Weights of a small image captioner.
Training: muon at rate 0.0016, 22600 steps.
Data: trained on photos of plants and fungi (iNaturalist), 90422 training examples, 16.0 epochs.
Rows from block 3 of the image encoder of a small image captioner, named by matrix and row number. Rows with one number within an expert belong to one neuron, the router's apart. Each number is 128 + 32 x the weight over its row's rms, rounded and kept within 0 to 255. All counts start at 0.
Before each expert's rows are labels from the 100 images, of 14976, where the router gives the expert most weight on average: "place" is the part of the image that holds the peak. Only what is clearly more common there than usual is listed. The data: photos of plants and fungi (iNaturalist).
# router: router (encoder.blocks.3.mlp.router.weight, 32x256, trained with AdamW), inputs 128-255
# up: expert up (encoder.blocks.3.mlp.up, 32x128x256), inputs 128-255
# down: expert down (encoder.blocks.3.mlp.down, 32x256x128, transposed), outputs 128-255

# expert 8
place: centre
router.8 [150 117 140  88 153 145 162 155 156 160 132 121 126 112 173  71 106 135 168 101 145 200  91 147 180 118  77  60 143  82 157  73 117 110 173 171 192 118 160 138 121 121 163  96 126 112 122  97 180 144 103 102 144 190 152  77 117 111 118 117 142 192 207  65 165 173 127  89 135 141 177 142 143 102 144 131 107 157 125  97 123 147 145 115 121 139 113 182 155 133 145 178  96 180 200  72 131 107 123 116 120 125 112 119  62 128 127  92 115  76 127 126 103 130 122 102 167 175  81 101 145 129 162 124 155 157 191 148]
up.0 [112  89 122 178 138 147  99 160 130 169 117 126 118 122 137 137  54 130 219  70 106 159 153 112 135 138  89 104 106 187  95 119 169  82 106  58 183 162  58 153 134 157 170  76 110 110 135 123 188  86 197 108 115 184 123 128 140 158 108 166 127 118 219 108 142 169  85 172 118 103 180 148 105  78 100 135 125 117 110 114 154 101 152 106 117  91 147  59  68 129 137 139 114  94 131  77 136 182 134 154 115 145 123 117 127 154 139 149  83 138 157  90 149 106 158  88 108 135 123 100 148 105 106 136 113 155  95  61]
down.0 [ 99 121 172 101 168  85 159 147  78 136 112 129 148 157 126 183 125 135 144  67 138 128 141 113 152 166  89 152 120 103 115  85 103 128 204 121 135  99 139 185  66 148 114  90 162  98 133  92 178 145 129  38 100 115 192 135 221 107 133 131  87 124  70 133 159 100 134 150 170 164  97 133  95 122 135  98 134 136 146 173 121 155 144 111 161 172  95 145 187 146 154 143  90 144 110 112 124  96 126 103  87 123 124 161 134  90 119 100 211  98 159  75 140 135 191  91 126 150 119 120 110  98 210 105  81 101 118 149]
up.1 [144  76 142 176  93 128 132 121 135  73 134 100  81 155  75 153 127 151 131 117 173 123 120 109 107  43 143 143 194  17 102 122  89  91 159 190 128 137 172 103 151 183  90 137  86 118 198 145 143 125 149 106 147  93  94 148 160  85 146 135 132 131 101 116 145 107 126 170 138 101 166  78 138 123  82 141 142 193 112 104 126 132 161 124 164 116  92  95  81 121 147 118 138  65 114 144 112 123 117 145 151 152 134  80 121 175 135 113 132 127 111 148 166 174 107 133  24 191  73 104 114  69  67  89  90 126 172 145]
down.1 [104 143 164 105  92 156  92  95 121 148 101 117 160 131  81 175 120 118  94 160  85 157  91 135  38  99 196 164 170 138 146 147 168 114 171 143 148 104 119  96 136 169 122 190 156 125 116 138 121 167 187 133 111  92  82 218 145 132 116 166 168 118  94 148  85 110 150  58 150 166 122 132 163 112  33 138 110 126 176 139 119 120 101 199 130 111 120 109 133 109 107  77 161  99 130  93 150 149 111 124 151 179 104 143 141  70  76 174 142 118  83 121 119 129 130 145 102 103  84 161 144 121 150  78 131 119  98 107]
up.2 [138 127  98  78 130 130 121  68 137 173 149 100  93 177 136 125 214 138 153  77 126 122  91 104 146 117 111 133 165 166 113 159 138 124 157 123  69 131 138 158 104 141 173 126  89 115 149 123 106 188 110 171  98 132 117  73 108 149 171 117  97 132 137 190  82  97  93 150 154 127  76 117 132 181 126 131 154 112 145 184 156 149 115  98 113 125 107 152  52  68 135  27 236 161 137 124 178 106 160 160 149 158 105  70 128  98  81 110 158 119 111  77 118 153  89 167  79 107  87 117 141 116 174 111 151 112 140 131]
down.2 [167 103 177 167 125 110 114  67  62 146 177 108 151 126 126 146 111 175 116 160 158 189 153  70 132 126  51 157 143 131 101  97 117 115 127 124 127 146 162 128 105 158 166 161 137 151 117 101 157  83 132 200 113 137 144 106 146 142 121 127 156 173 180 109 145 207 125 132  77  67 104 185  89 151 126 161 162 117 160 119 152 152 126  77 175 138 151 146 171 159 133 149 131 151 154 124 155 164 104 200 123 126 112 105 109 119 128  93 172  66 110 137  91 101 117 132 177 147 152 151 173 204 106 204 157 142 100 152]
up.3 [174 158 140  82 148  39 102  44  84 132 147 136 120 181 125 126 129 123 117 165  52  93 141  95 155 106 115 155  95  85 142 118 109 210 112 167 116 178 110  53 149 132 167  89 134 139 165 229 133 135 113 138  94  72 153 139 175 115 121 187 138 143 135 121 142  83  70 157  96  95 107 100 115 139 197 133 123 125 147 147 107 116  91  71 147 100 208  88  97 150  88 119 182 109 152  97 121 138 129 178 177  96 141 139 144 119 100 154 152 169  63 121 146  64 176 104 119 112 167 102 116 134  99 166 139 124 118  67]
down.3 [182 202 110 138 187 136 108 100  86 143 159 132 176 116 139  97 166 129  95  87 161 125  81 123  73 146 104 143 143  89 101 126  95 152 135 169  94 151 174 119  85 157 103 112 166 141 156 120 172 151 135 134 104 103 168 121 147 120 178  73 134 135 134 129  64 158 179 178 113  87 148 103 101 119  80  87  92 123 114 106 154  77 122 131 117 130 165 142 192 166 122 138 151 104  91 146 133 158 156  61 135 169  89 126 135 113 124 169  71 107 135 149 125 130 115 196 173 149 102  97 122 146 145 165 157 128  97 147]
up.4 [118 106 138 139 140 133 120 113 133 168 117  74  88 174  89 153 170 163 137  59 194  48  37 119 119  90  97 130 165 112  43 125 106 178 114 135 118 170 110  98 109 124 116 113 119 109  79 148 114 114 179  85 124 157 133 126 108 128 134 142  71 107  97 192 142 145 138  95 158 127 131 129  80 156 126 163 183  95 114 122 123 139 105 151 158 113  72 121 204 144 114  92 115 106  79 101  95 146 151 126 156  95 134  53 152 152 129 110  76 123 123 130 149 149 137  93  99 163 190 117 120 157 151 150 141 137 107 134]
down.4 [116 154  66 117 143 135 110  89 151  50 107 200 141 132 183 114 151 164 170 150 124 178 144 104 130 129 106 167 148 127 144 151  96 110 124 127 155  97 175 110 107 113 165 171 142 102 148 156  95 158 109 144  62 140 194  71 120 127 123  75 173 144  92 116 124 101 118 133 121  96 131  90 113 175 128 111  73 145  93 156 123  85 135 119 128 100 150 102 131 156  92 129 175  99  92 164 103 118 158 168 110 170  92 107  97 170  85 161 161  94 138 114 171  95 103 154 173 131 133  95 119 108 142 183 123 147 111 114]
up.5 [128 137  76  90 189 150 113  92  68 105 137 130 119 147 141 126  70 110 140  57 138 123 145 143  93 132 143  80 127 103 130  21 120 133  85  92 128 126 183 139 138 109 166 139  84  96 106 154  89 146 140 155 128 134 106 133 123 139 111 166 112 110 114 130 118 126 151 141 138  69 125 109 168 123 164 107  75 215 122 111  92 110 160 156 168 147 104 206 169 128 119 171 120 194 143 136  98 175 157 112 106 122  93 148 107  93  63 125  56 111 174 135 107 119 103 156 170 159 177 110  83 156 124 116  86 158  77 162]
down.5 [ 87  99 116 104 107 129 156 127 149  74 142 218  54 123 120 165 141  51 143 105 144  66 139 153 148  94  96 142 175 124 146  90 142 125 145 155 101 125  88  91  76 120 138 147 171 170 135 151 148  83 155 220  99 117 163 102 190 168 102 215 115 125 142 171 100  70 145 169 105 126 157 100 162 107 141 172 139  83 131 138  84 156 167 114 155 102 154 144 138 124 138 148 116 105 210 150 123 113 166 119 134  65 155 156  81 139 111 108 110  83 167 143  84 150 108 154 116 141 151 181 121  68 141 201 133 136 115 140]
up.6 [125 109 141 119 105  93  96 146 158 146  86 165 196  51 140 110 124 142  60 111 108 132 165 184 121  97 146 187  67 113 156 187 148  89 141 149 150 121 210 144 109 156 106 120 119 142 169 112 125 119 124 133 113 122 135  69 209 124 124 125 122 150 116 150  89 155  78  38 110 112 144 114 172 154 136  80  89 106 122 155 117 178 173  98 110 106  87 150 124 141 102 140 121 105  85 115 132 171 108 211 205 129 120  46 106 166 137 142 143 144 100 163 103 123 109 124  75 154 114  69 176  95 205 166 177  91 135 116]
down.6 [183 165 187 132 137 112 155  88 183 171 159  82 113 146 133 139 137 133 115 116 137 161 108 142 164 152 192 155  93 102 122 141  49 156 137 166  85 129 155 142 175 129  99 140 122 169 106 121 113 134 100 146 144  87 118 164 195 116  83 148 123 100 163 161 155  81 136 156 134 158 142 155  92 124 110 121 152 137 160 132 108 127 160 157 144  93 165 171  99 138 113 101 120 141 111 149 132  82 125  97 142 122 130 137 255 165 158 127 173 169  95  87 154  61  80 113 140 119 149 106 146 163  99 121 148 164  96 153]
up.7 [ 77 128 137 175  86 136  99 120 143 123 129 128  90 140 161 127 152  90 180  88 112  95 141 131  95 130 144  96 124 136 164 126 150 155 102 107 163 123 124 161 154 147 119 144  85 221 127  72 111 121 121 119 147 156 114  96 153 176 113 189 138 150 157 112 166  96 187  47 139 134 207 191 117 164  83 112 117 122 200  69 143 122 104 151 115 120 131  55 122 114  87  91 150 142 161 184 207  96 116  52  80 129 139 165 133 125 157 101 127 126 166 131 182 104 120 100 139  88 134 110 119  72  91 184 138  97 101 103]
down.7 [115 106 137 100 137 148  61 104 143 137 137 130 139  95 118 146 121 155 194 165 114  99  68 135  69 117 129 132 107 166  99 142  94 128 171 156  72 149 137  59 146 143 124 145 120 159 128 144 164 139 104 102 131  98 151  49 117 156 153 171 155 141 161 149 116 134 136  86 163 108 155  66 109 109 123 130 155  99 113 145 144 126 140 160 120  96 112 133 120 140 162 116 115  46 179 122 174 170  91 185 110 159 153 105 156  91 135  87 139 132 108 149 183 119  88 103 115 126 133 145  73 144 120 146 127 155 119 195]

# expert 10
place: centre
router.10 [127 124 112  81 127 125 132 177 157 162 169  47 150  95 138 103 117  80  85 144  99 158 152 142 165 144 109 150 105  49 160 140 168 164  71 122 107  75 123 118 145 143 143 154 159  72 135  86 149 122 123 146 159 100 103 129  85 107 142 128 136 111 100  60 112 195 178 159 188 125 192  83 145  80  51 153 116 130 158  96 150 160 141 136 125 106 128 130 158 187 144 146 130  74  68 164 100 176 155 117 189 128 105 115 160 137  71 156 122 119  98 166 149 136 167 178 132 121 113 122 122  67 167 128 167 167 107 104]
up.0 [ 85  98 126 179 159 144 160 189 108 125 170 124  98 152 156 158  82 139 115  86 112 162 167 176 115 120 116 143 110 165 155  92 172  93 185  98 148 115  60  84 126 166 169 137 167 137 178 110 171 180 158 128 108 115 121 154 124 165  84 139 117 170  95 124 122 138  74  70  99 147  48  78 151 168 120 146 166 140 112 137 146 185 155 109 120 149 134 112 104  60 178  91 109 122 113 126 197 154  92 174 130 145 160 131 154 154 161 172 104  86  99 154 127 145 122 110 144 132 103 146 130 103 100 147  77 118 105 133]
down.0 [150  93 149 124 106 118 119 141 124 148 101 146 181 173  90 107 127 119 113  66 118 118  82 141 173 131 182 159 116  90  80 139 104 138 108  94 129  81 128 145  83  71 169 158 114 161  96 107 128  70 184 135 121  68 129 126 218 169 118 161 114  84 141 153  95  95 122 131 139 123 135 138 109 173 145  83 184 133 167 141  95 147 110 130 139 111 104 113 124 146 123 105 110 161 134 124  84 155 153 182 162 123 129  99 114 103  23 142 147  91  81 129 123 135 161 173 100 104 128 164 136 165  58 110 149 121 142  74]
up.1 [124  83 116 126 103 209 102 156 107 129 187  95  84 133 139 135 100 124 135 106 149 156 103 110 136 114 114  50 130  86 127 117 136 125  83 128 137 150  53 144 148 126 140  99 154 168 139 122 115 154 172 106 136  79 153 100 104 155 123 121 127  93 131 142  86 198 137 141 141 116 133 150 173 110 101 123 108 146 130 120 128  73 142 145 120 138 169 154 128 139 122 122 102 125  86 119 115 126  68 137 123 114  63  72 103 113 141 100 142 148 165 150 140  78 197 126 163 131 114 119 132 149 167 148  69  97 158 101]
down.1 [183 154 124 167  94  93 120 193 162 111 137 157 113 142 127 133 235 186 125 161 107 148 146 155 118 145 111 159 157 174 143 116 164 139 145 168 144 154 137 146 138  86  75 102 115 131 102 148 155 152 100 126 184 122 123 109 153 119 141 105 147 132 122 144 141 167 128 138  93 115 117 128 173  89  73 149 144 122 172 135 163 125  95 101  80 163 122  92  86 164 166 158  92 116 123  89 124  77  78 149  49 189 140 129  94 122 171 146 221 133  97 120 161  80 102 167  96 167 158 125 113 107 129 148 122 101 130 107]
up.2 [ 85 118 140 161 167  92 142  84 148  60  61  99  84 124  96 139 116 180 151 182  71 158 154 131 116 136 134  84 164 141 181 111 110 112 118 192 143 115 128  54  84 140 135 125 132 108 139 147  77 164 122 130 148 143  98 174 175 142  67 143 195 170 104 148 116  57  98 113 117 157 155 139 147 147 148  62 180 162 130 139 109 129 141 113 191 126 153 181 151 106 159 176 148 152 132  84 128 164 103 135 134 122 123 188 191 127 152 136 159 103 105 137 147 149 121 128 129 116 152  99  95 203 137 179  98 138 115 110]
down.2 [125 157 120 102 115 131  87 159 159  67  90 171 138 166 108 134 140 131 136 142 114 140 121 119 132 169 120 107 154 147 119 109 157 148 130  58 170 174 127  74 179 155 103 159 134 122  63 112 100  74 163 124 123 147 144  97 115 155 125 117 106 110 132 141 165 162 132 115  62 117 164  39  80 117 104  93 107 160 121 144  94  96  71 116 153 144  87 105 122 114 133 130 126 113  80 174 190 148 119 154  78 131 104  92 132 159 146 174 138 141 107 118 149 143  96 168 112 148 139 149 157 148 174 110 122 160 146 147]
up.3 [139 180 127 120 119 116 123 179  59 174 196 122 116 201 113 114 111 176 153 145 171 157 105  82  69 139 109 102 113 170 206 101 184 139 148 149 151  90 123 174 116 104 150 142 115 149 136 151  99 124  68 114 137 142 163  77 137 155 177 164 115 132 146 107 165 142 103  98 124 160 104 157  94 177 113 139 149 154 178 143 164  85 166  91 113 132 195 144  83 121 128 153  82 167 116 136 187 150 141 135  89 101 137  64 197 141 167 144 148 128 112  88 161  78  94 168 120 123 139 114 158 144 140 146  79 104 108 157]
down.3 [144  82 104 156  93 127 146 148 146 127 116 134 190 166 180 109 111 123 131 121 135 131  90  97 173 157 144  87 110 142 134 139 139 114 101 127 156 146  96 163 171  94  95  97 111 112 107  97 139  99 172 153 166 133 116 109 172 141 121 134 160  86 132 109 111 156  65 122  81 125 106 138 110 106  71 147  94  87 118 138 120 105 156 125 102  39 153 137 174 133  95 124 140 151 168 104  98  86 133  66 117 137 119 166 102  93  71 107  72 107 133 139  90 146 154  81 174 164 124 132 101 138 120  35 156 136 112  59]
up.4 [112 125 163 151  69 163 105 114 113 126 153 153  86  85 153 128 145 127 118 176 120 147  96 121  75 123 111 153 115 169 132 178 112 182 111 121 151  99 119 108 139  95 124  75 152 161 136 146 134 133 101 170 135 157 110  76 154 153  38  81 159  80 131 104 187 125  96 114  82 176 131  59 144 134 125 131 155 138 167 138 165  93 139 104 123 131 108 119 134 138  59  89 229  99  38 146 116  87 156 139  86  84 165 119 103 126 153 128 128 151 163 110 143 126 196 173 154  96 137 162 118 105 146 153 170 125 167 135]
down.4 [ 70  86 117  94  41 150 109 125  92 142 141 158 111 156  93 128 123  89 122 110 131 134 154 141 157  66 114 117 149 100 166 147 127 163 124 158 111 190 170 120 180 110 124 105 113 191 141  98  99 135 139 151  87 148  98 146 103  52  94 111 128 153 143  99 167 162 102  77 203 158 134 130 203 119 126  96 156 122 150 129 157 102  67 157  86  70 140 136  89  80 151 176  89 111 105  80 109 133 151 145 117 109 150 144 123 101  66 132  69 133 175 112 131 118 163  92 133 127 100 149  68 110 114 141 132 162 125 172]
up.5 [ 94 171 159  98 113 123 144 157 203 116  83 113 128 142 131 131  99 116 146 143 128 117  83 101 101 110 177 135 149  69 141 156 186  93 119  89 141 160  68  98 100 118 119 104 118 129 143  96  80 129 187 129 106 158 145 169 202 140 103 150 105 118 150 143  92 158 133 122 127 133  74 148  99 152 126  91 133 133  94 162  96 104 169 172 154 127 100 205 195 125  98 146 158 191 128 162 128 151 113 150 124 184 149 103  75 110 207 104 155 154 132 180 149  90 163  79 132  73 118 175 143 167 161 152 190 128 135 104]
down.5 [180 128  69 177  87 144 125 188 148 218 161 113 162 119 136 140 136 141  66 153 125 156  99 156 107 100 122 142  94 217 122 133  72 121 118 160 224 181 117 188  98 140 104 106 117 113 146 122 125  99  95 116  85 156 105 125 114 148 148 137  73 113 107 174 128 141 106  86  96 136 181 115 145 134 150  78 167  94 118 103 124 154 140 163 208 119  78 117  70  90  86 128 118  56 182 100 129 108 108 124 167 149 136 130 118 159 156 111 126 145 107 140 133  97 123 112 139 158 124 121 154 100 132 145 132 137 141 114]
up.6 [139 109 134  92 136 124 159 136 139  89  90 138  78 142 140  94 124 161 148 162 107  96  61 100 192 121  92 101 134 180 158 105 133 116 108 155  93 166 117 109 128  74 149 173 118  86 151 133  97  73 142 120 149 157 143 121  92 110  79   6 123 181 133 126 113 121 122 110 104  93  74 172  87  94 143 102 113 161 132 210 119  89  40 169 117 109 219 157 143 112 141  80 155 149 111 119 187 134 146  97 134 103  92  82 150 118 139 107 141 131 105 146 106 124 125 103 122 114  98 165 126 180 118 113 133 133 154 135]
down.6 [127 146  68 155 123 116  94 121 137 144 164 103 115 151 129 173 151 118 140 154 103 135 113  86 150 167 144 130  70 101 141 153  87 142  76 131 111 131 128 134 149 142 105 112 112 147 108 143 108 151 112 124 156 132 112  76 184 156 174  85 104 110 149 156  80 142  66 152 105 131 133 159 115 116 180 216 150 140 165 167 119 134 196  84  84  92  87  90 150 160 104 120  86 124 105  66 168  78 150 107 111 143  97  92 138 102 149 132 120 155 172 138 163  76 101 120 121 110 128 170 123 160 143 120 127 131 121 138]
up.7 [133 146 145  95 129 119  94  99 195 145 105  76  97 108 100  96 116 153 161 134  95 181 156 149 130 126 119 107 149 144 125 160 168 165 155  78 168 126 115 101 166 117 167 173  90 157 100 138 140 126 139 177 118 151  98 136 148  99 163 110  78  78 129 105  97 165 112 117 171  93 183  90 164 179 127 125 145 125 145 175 101 122 131 147 126 110 101 169 191 144 180 117 167 134 103 111 161  46 100 150 158 157 127 121 164 199 120 121 141 140 119 101 137 121 126 197  99 137 105  88 169 166 215 114 124 158 133 113]
down.7 [130 111 187 121 166 117 154 156 142 183 135 110 136 141  88 144 167 117 143 131 123 136  96 105  54 125 151 144 113  71 158 127 155 173 140 168  93 101 169 140  87 174 147 120 136 147 185 115 159 111 178 107 133 142 145 122 117 129  72 141 125 154 128 132  86  91 127  86 144 142 153 126 150 144  75 122  98 116 154 111 122 171 160 117 136 131 143 111 155  81 109 102 118 118 141  54 110 143 124 168 121 126 130 144 124 138 140 107 189 123 141 165 188 142  33 109 114 155 140 151  45 116 147 141 175  76 140  61]

# expert 20
place: bottom centre; centre
router.20 [173  94  63 170 156  68 128 152 159  51 127 130  76 115 205 128 150 125 139 149 139 159  98 196 145 160 111 118 105 171 153 144 109 110 170 117 101 184 120 167  83 101 147  80 122 158 161  84 106 109  97 146 129 103 129 128 111 162 157 118 161 150 105 131 153 141 116 166  64 110 104 123  90  77 118 168 146 190 107 145 160 114 149  64 116 185 169 101 115 162 133 182 172 174 198 160 127  99 214 159 161  85 128 106  74 118  74 127 169 106 162 115 168 121  88 119 137 136 151 134  94 147  62 152 130 189 156 127]
up.0 [134 111 130 119 131 104 123 155 123 184  94 102 122 148 167 127 153  93 148 129 141 131 150 168 154 101 116 117 137 122 138 171 148  82 119 131 165 130  83 158 151 103 161 147 152  96 100  97 148 129  35  81 165 161  97  89 125 124 165 145 123  85 146 112 134 183 153 178 117 101 120 113 231 131  76 135 126 118 134 119 161  44  79 129 101 144 141 110 121 109 137 146 130 123  95 116 112 178 117 130  90 131  58  99 128 130 118 107 169 158 107 128 188 184 115 135 135 160  57 105 117 184 142 167 100 144 118 131]
down.0 [ 95 183 106 114 131 132  91 138 173 109 123  84 178 154 109  31 150 158  92 174 124 153 137 144 161 104  88 172 144 134 139 121 138 144  78 117 136 189 115 140  91 167 113 111 122 172 122 108 126 109 111 122 147 109  89 117 177  68 146  95 108 131 125 181 131 108 168 214 150  88 126 138  69  92  74 185 137 158 134 138 141 127 153 100 153 143 106  86 128 168 101  91 143 136  91 146  78 108 101  73 115 210 142 129 131  83 157 144 139 107  91  72  97  61 142 119 140  84 159 150 119 145 168  64 121 130 118 110]
up.1 [110 116 127 127  96  87 112  85 146 105 138 194 181 111 118 129 104 102 132 126 157 102 108 117 116 175 126 119 164 133  99 143 160 101 151 166 132  43 131 133 109 108  98 141 137 102 157 117 122 114 168 170 149  85 117  62 183  66 147 181 161 118 140 124 198  79 132 143 128 117 140 150 135  57 126 149 100 193 148 178 175 203 180 168 132 127 131  94 114  74 125 113 127 104  80 125 111 179 182 144 158 175 111 153 135 130 154 108 137 104 138 133 107 192  94 143  99 156 135  65  81  94  91  94  83 115 199 138]
down.1 [164 165 134 113 121 157 153 180 118 121  98 121 139 152 132 133 136 144 130 125 128 131 149 164 138 138 126 144 153 162 129 133 134 190 131 154  73 152 133 166 204 155 122 164 100 133 145 126 155 134 179  86 124 138  87 100  82 116 115  72 148 126 142 109 122 180 107 119 130 103  43 185 100 141  98 145 108 128 158 148 142 160 203  93 190  91 162 143 145  99 125 122 101 161 185 107 123 131  83 114 149 214 139 141 167  81  98 130 172 112 186 124 105  84 149  68 167 152 149 149 108 132  75 131 134 132 116 132]
up.2 [100  79  99 137 127 130 106 102 121 133 126  59 125  94 138  94 127 121 165 137 150 158 169  88 122 100 144 157 144  71 137 120 101 105  96 142 107 156 164 167 114 145 139 190 166 145  99 134 146 105  81 170 135 121 146 143  95  53 125 147 122 117 152 137  94  34  58 111 169  82 120 179 147 178  91 142  65 151 116 102 232 197 198 100 127 150 148  83  89  89 134 120  78 152 152  60 100  92  83 150  70 129 146 101 142 119 100 106 122 147  94  76  90 145 137 108 189 190  91 141  83 135 138 145  97 154 128  95]
down.2 [203 152 191 122 167 174 153 133 113 117 148 187  95 104 119 152  87 157 162 116 156 123 149  74 112 160  90 107 134 122 119 150 105  74  93 172 176 143 124  78 113 156 146 106  86 129 136 129 178 111 112  95 103 164 152 165 127  64 110 128 139 123 160 135  84 151 104 143 147 161 137 130 120  77 164 163 131 132  96  91 108 127 133 125 130 149 116 102 109 140 127 128 110 159  67 169 119 134  82 217 144 130  87 152  98 131 124 157 164 153 188 124 108  93 104  95 141 141 143 113 133 170  90  99  95 144  96 145]
up.3 [115 158  86 160 104 141 132 102 112 141 121 136 128 141 170 122 142 109 121 113 165 115 138 128  99  99 158  88 124 218  82 105 166 144  89 180 184 127 184  34 199 146 117 102 200 122 130 145  70 130 140  95 107 140 145 114 128 109 125 153 114  57 142  83 118 135 108 180 139 111 115  79  89 167 135 152 156  94 123  82 133  83 161 116 127 110  89 119 184 115  86 115 111 116 125  55 119 151 134 101 104 145 114 130  95 139 134  76 165 109 147 130  99 105 134 104 136 146 177 161  97 143  99 120 141  96 118 136]
down.3 [114  45 128 113 116  78 112 180 134 137 170 113  97 138 153  94 187 142  83 109 178 130 141 179 103 100 108 180 117 182 105 126 152  98 179 131  83  86 127 138 174 195 118 110 128 176 119 131 116 145 161  86  75 144 140 159 156 142 173 177 161 153 143 129 192 155 149 105 183 103  85 154 152 113 105 124 145 125  97 104 100 104  73  87 144 131 144 108 101 121 120  98 154 136 175  28 150 142 127 116 145 122  70 147 153 160  76 109 216 109 126 164  87 141 110 128 129 110 121 152 167  92 153 184 195 112 113 131]
up.4 [ 93 119 126 127 130 105 121 114 121 166 169 136 135 165  88 123 160 148 157 151 130 109 158 138 130  52 121 113 151 148 157 145  82 138 132 147 121 114 127 108  89 121 108 166 163  85 108 171 164 135 102 146 139 137 109 152 111  88 100  95 127 161 167 112 134  65 153  76 108 129 113 105 157 111 172 138 134 123 118 200 173 158 184  66 104 166 157 131  94  99 220 114 121 101 132 189  94 150  93  62 141 127 181 205 119 201 141 125 103 153 111  79 134 119 111 164 163 158 142  72 110 110 150 135  91 108  98 128]
down.4 [218 141 150 129  90 184 144 147 143 123 158  81  99  98 129 135 126 145 124 117 147 125 125 119 165 134 133 105 128  85 166 116  90 161 113 130 109 112 150 111  96  90 147 193 129 209  82 127 128  66  93 172 132 122 158 165 105 108 114  97 110 119 168  95  62 140 131 170 114 145 114  92 157  82 131 102 131 115  81  69 136  88 170  98 142 155 101 159  78 151 126 154 157 123 139 152 119 185 129 113 196 175 109  87 107  84 130 133 192 117 118 126 134  88 125 155 146 131 131 132 125 157  89 106  93 133 106 100]
up.5 [137 118 164 140 133 106  94 116  90 132 141  60 126 118 178 131 148 110 131 130 109 143 198 187 115 118 158 166 112  78 119 106  42 150 186  92 147 111  87 176 115 147  87 108  74 183 125 112 137  92  96  80 157 150 118  84 166 114 124 158 151 128 148 115 153  99 134  40  88 100  79 122 126 117 131 105 131 101 109 197  74  95 187 195  99 132 165  87 126 136 201  72 110 102 152  96 139 190 151 161  94  83 131 210 122 104 192 179 107 105 174  90 118 153 143 131 118 109 117 109 154 102 112 116 178  24  92 114]
down.5 [169  89 134 133 118 113  97  77 110 143  84 149 130 102  92  90  52 138 139 139 111  99 123 122  53 154 175 125  97  83 103 103 124 137 107 191 141 144 156 156 172 159 174 167 178  73 103 141 128 121 144  68 112 128 138  75 130 145 144 114 154 178 170 127  96 102 116 191  77 102 101 110 125 142 110 151 118 140 112  41 145 143 155  88 129 111 156 144 193 122 105 113 147  89  87 167 153 115 101 114 151  97 129 141 142 146 155  89 119 178 119 156 103 100  79  96 138 150 114 144 136 149 120  48 109 141 153 121]
up.6 [149 138 147 175 102 112 150  99 115 116 106  56 172 109 110 118 158  94  74 108 186 122 121 105 153 111 191 106 149 118 112 166 139  84 153  99 150  91  93 126 134 121 154 111 102 185 134 161 154 147 167 165  95 120 142  93 201  87 140  56 106 137 123  68 127 106  72  88 134 121 119 112  72 107 199 121 163 131 158 108 100  62 146 188 144 160 114 134 138 123 117  97 124 111 127 147 157  75 133 111 141 100 124 140 165  66 176 168 103 111 139 150 185 167 121  75 152  90 122 150 160 117  96  99  98 149  83 121]
down.6 [108 130 112 173 112 156 140 164 101 164 132 134 130 203 112 156  98 145 130 147 130 100 114 129 103 181  78 116 145 133 133 137 154 164 152 123  66  78 150 140 103 128 126 110  93 156 163 146 151  98 190 149 140 100  88  52  97 149 130 146 109 123 132 171 185  71 173  82 124 151 104 129 134 118 112  87 115 122 117 114 128 100 102 191 187 120 189 136 103 144 141 142 131  98  75 117 148  99 134 149 127 104 135 130 122  74 158  90 135 193 182 148 110 162  90 129 125 117 116 131 108  94  69 122  95 126 161  97]
up.7 [141 191 100 124 115 118 143 176 154 144  95  95 122 166 185 147  84 124 172 119 137 113 116 132 130  97 128 143 191  73 147 131  95 167 178 223 152  43 143  92 101  83 166 124  93 160 147 114 161  75  83 144 132 156 135 170 152 175  93 169 123  99 117 135 139  74 106 159 104 101 147 129 130 152 108 169 139  98  97 140 127 137  63 116 182 190 145  93 120 138 207 134 153  66 170 123 168 129 113 169 107 123  86 185 152 135 165 136 172  72 110 159 132 142 144 148 141 185 135 168 148 197 113 107  46 129 112 112]
down.7 [149  99 131 141  98 116 140  86 142 179 165 140 110 105 160 203 158  98  99 160 130 151 143 150 153 156  76 155 107 180 117 125  77  88 116 100 112 128 114 175 184 146 121 102 141  85 139 133  17 136  53 148 116 114 105  89 156 102 139 147  53  87  81 162 107 195 147  81 123 111 176 149 109 158 176 114 133 149 134 135 148  91 137 158 118  77 109 105 147 161 170  91 132 121 127 167 132 109 113 131 191 106 119 126 209 116 136 114 126  89 106 102 114 141 139 105  82 116 102 137 123 147 121  67 131 115 107  98]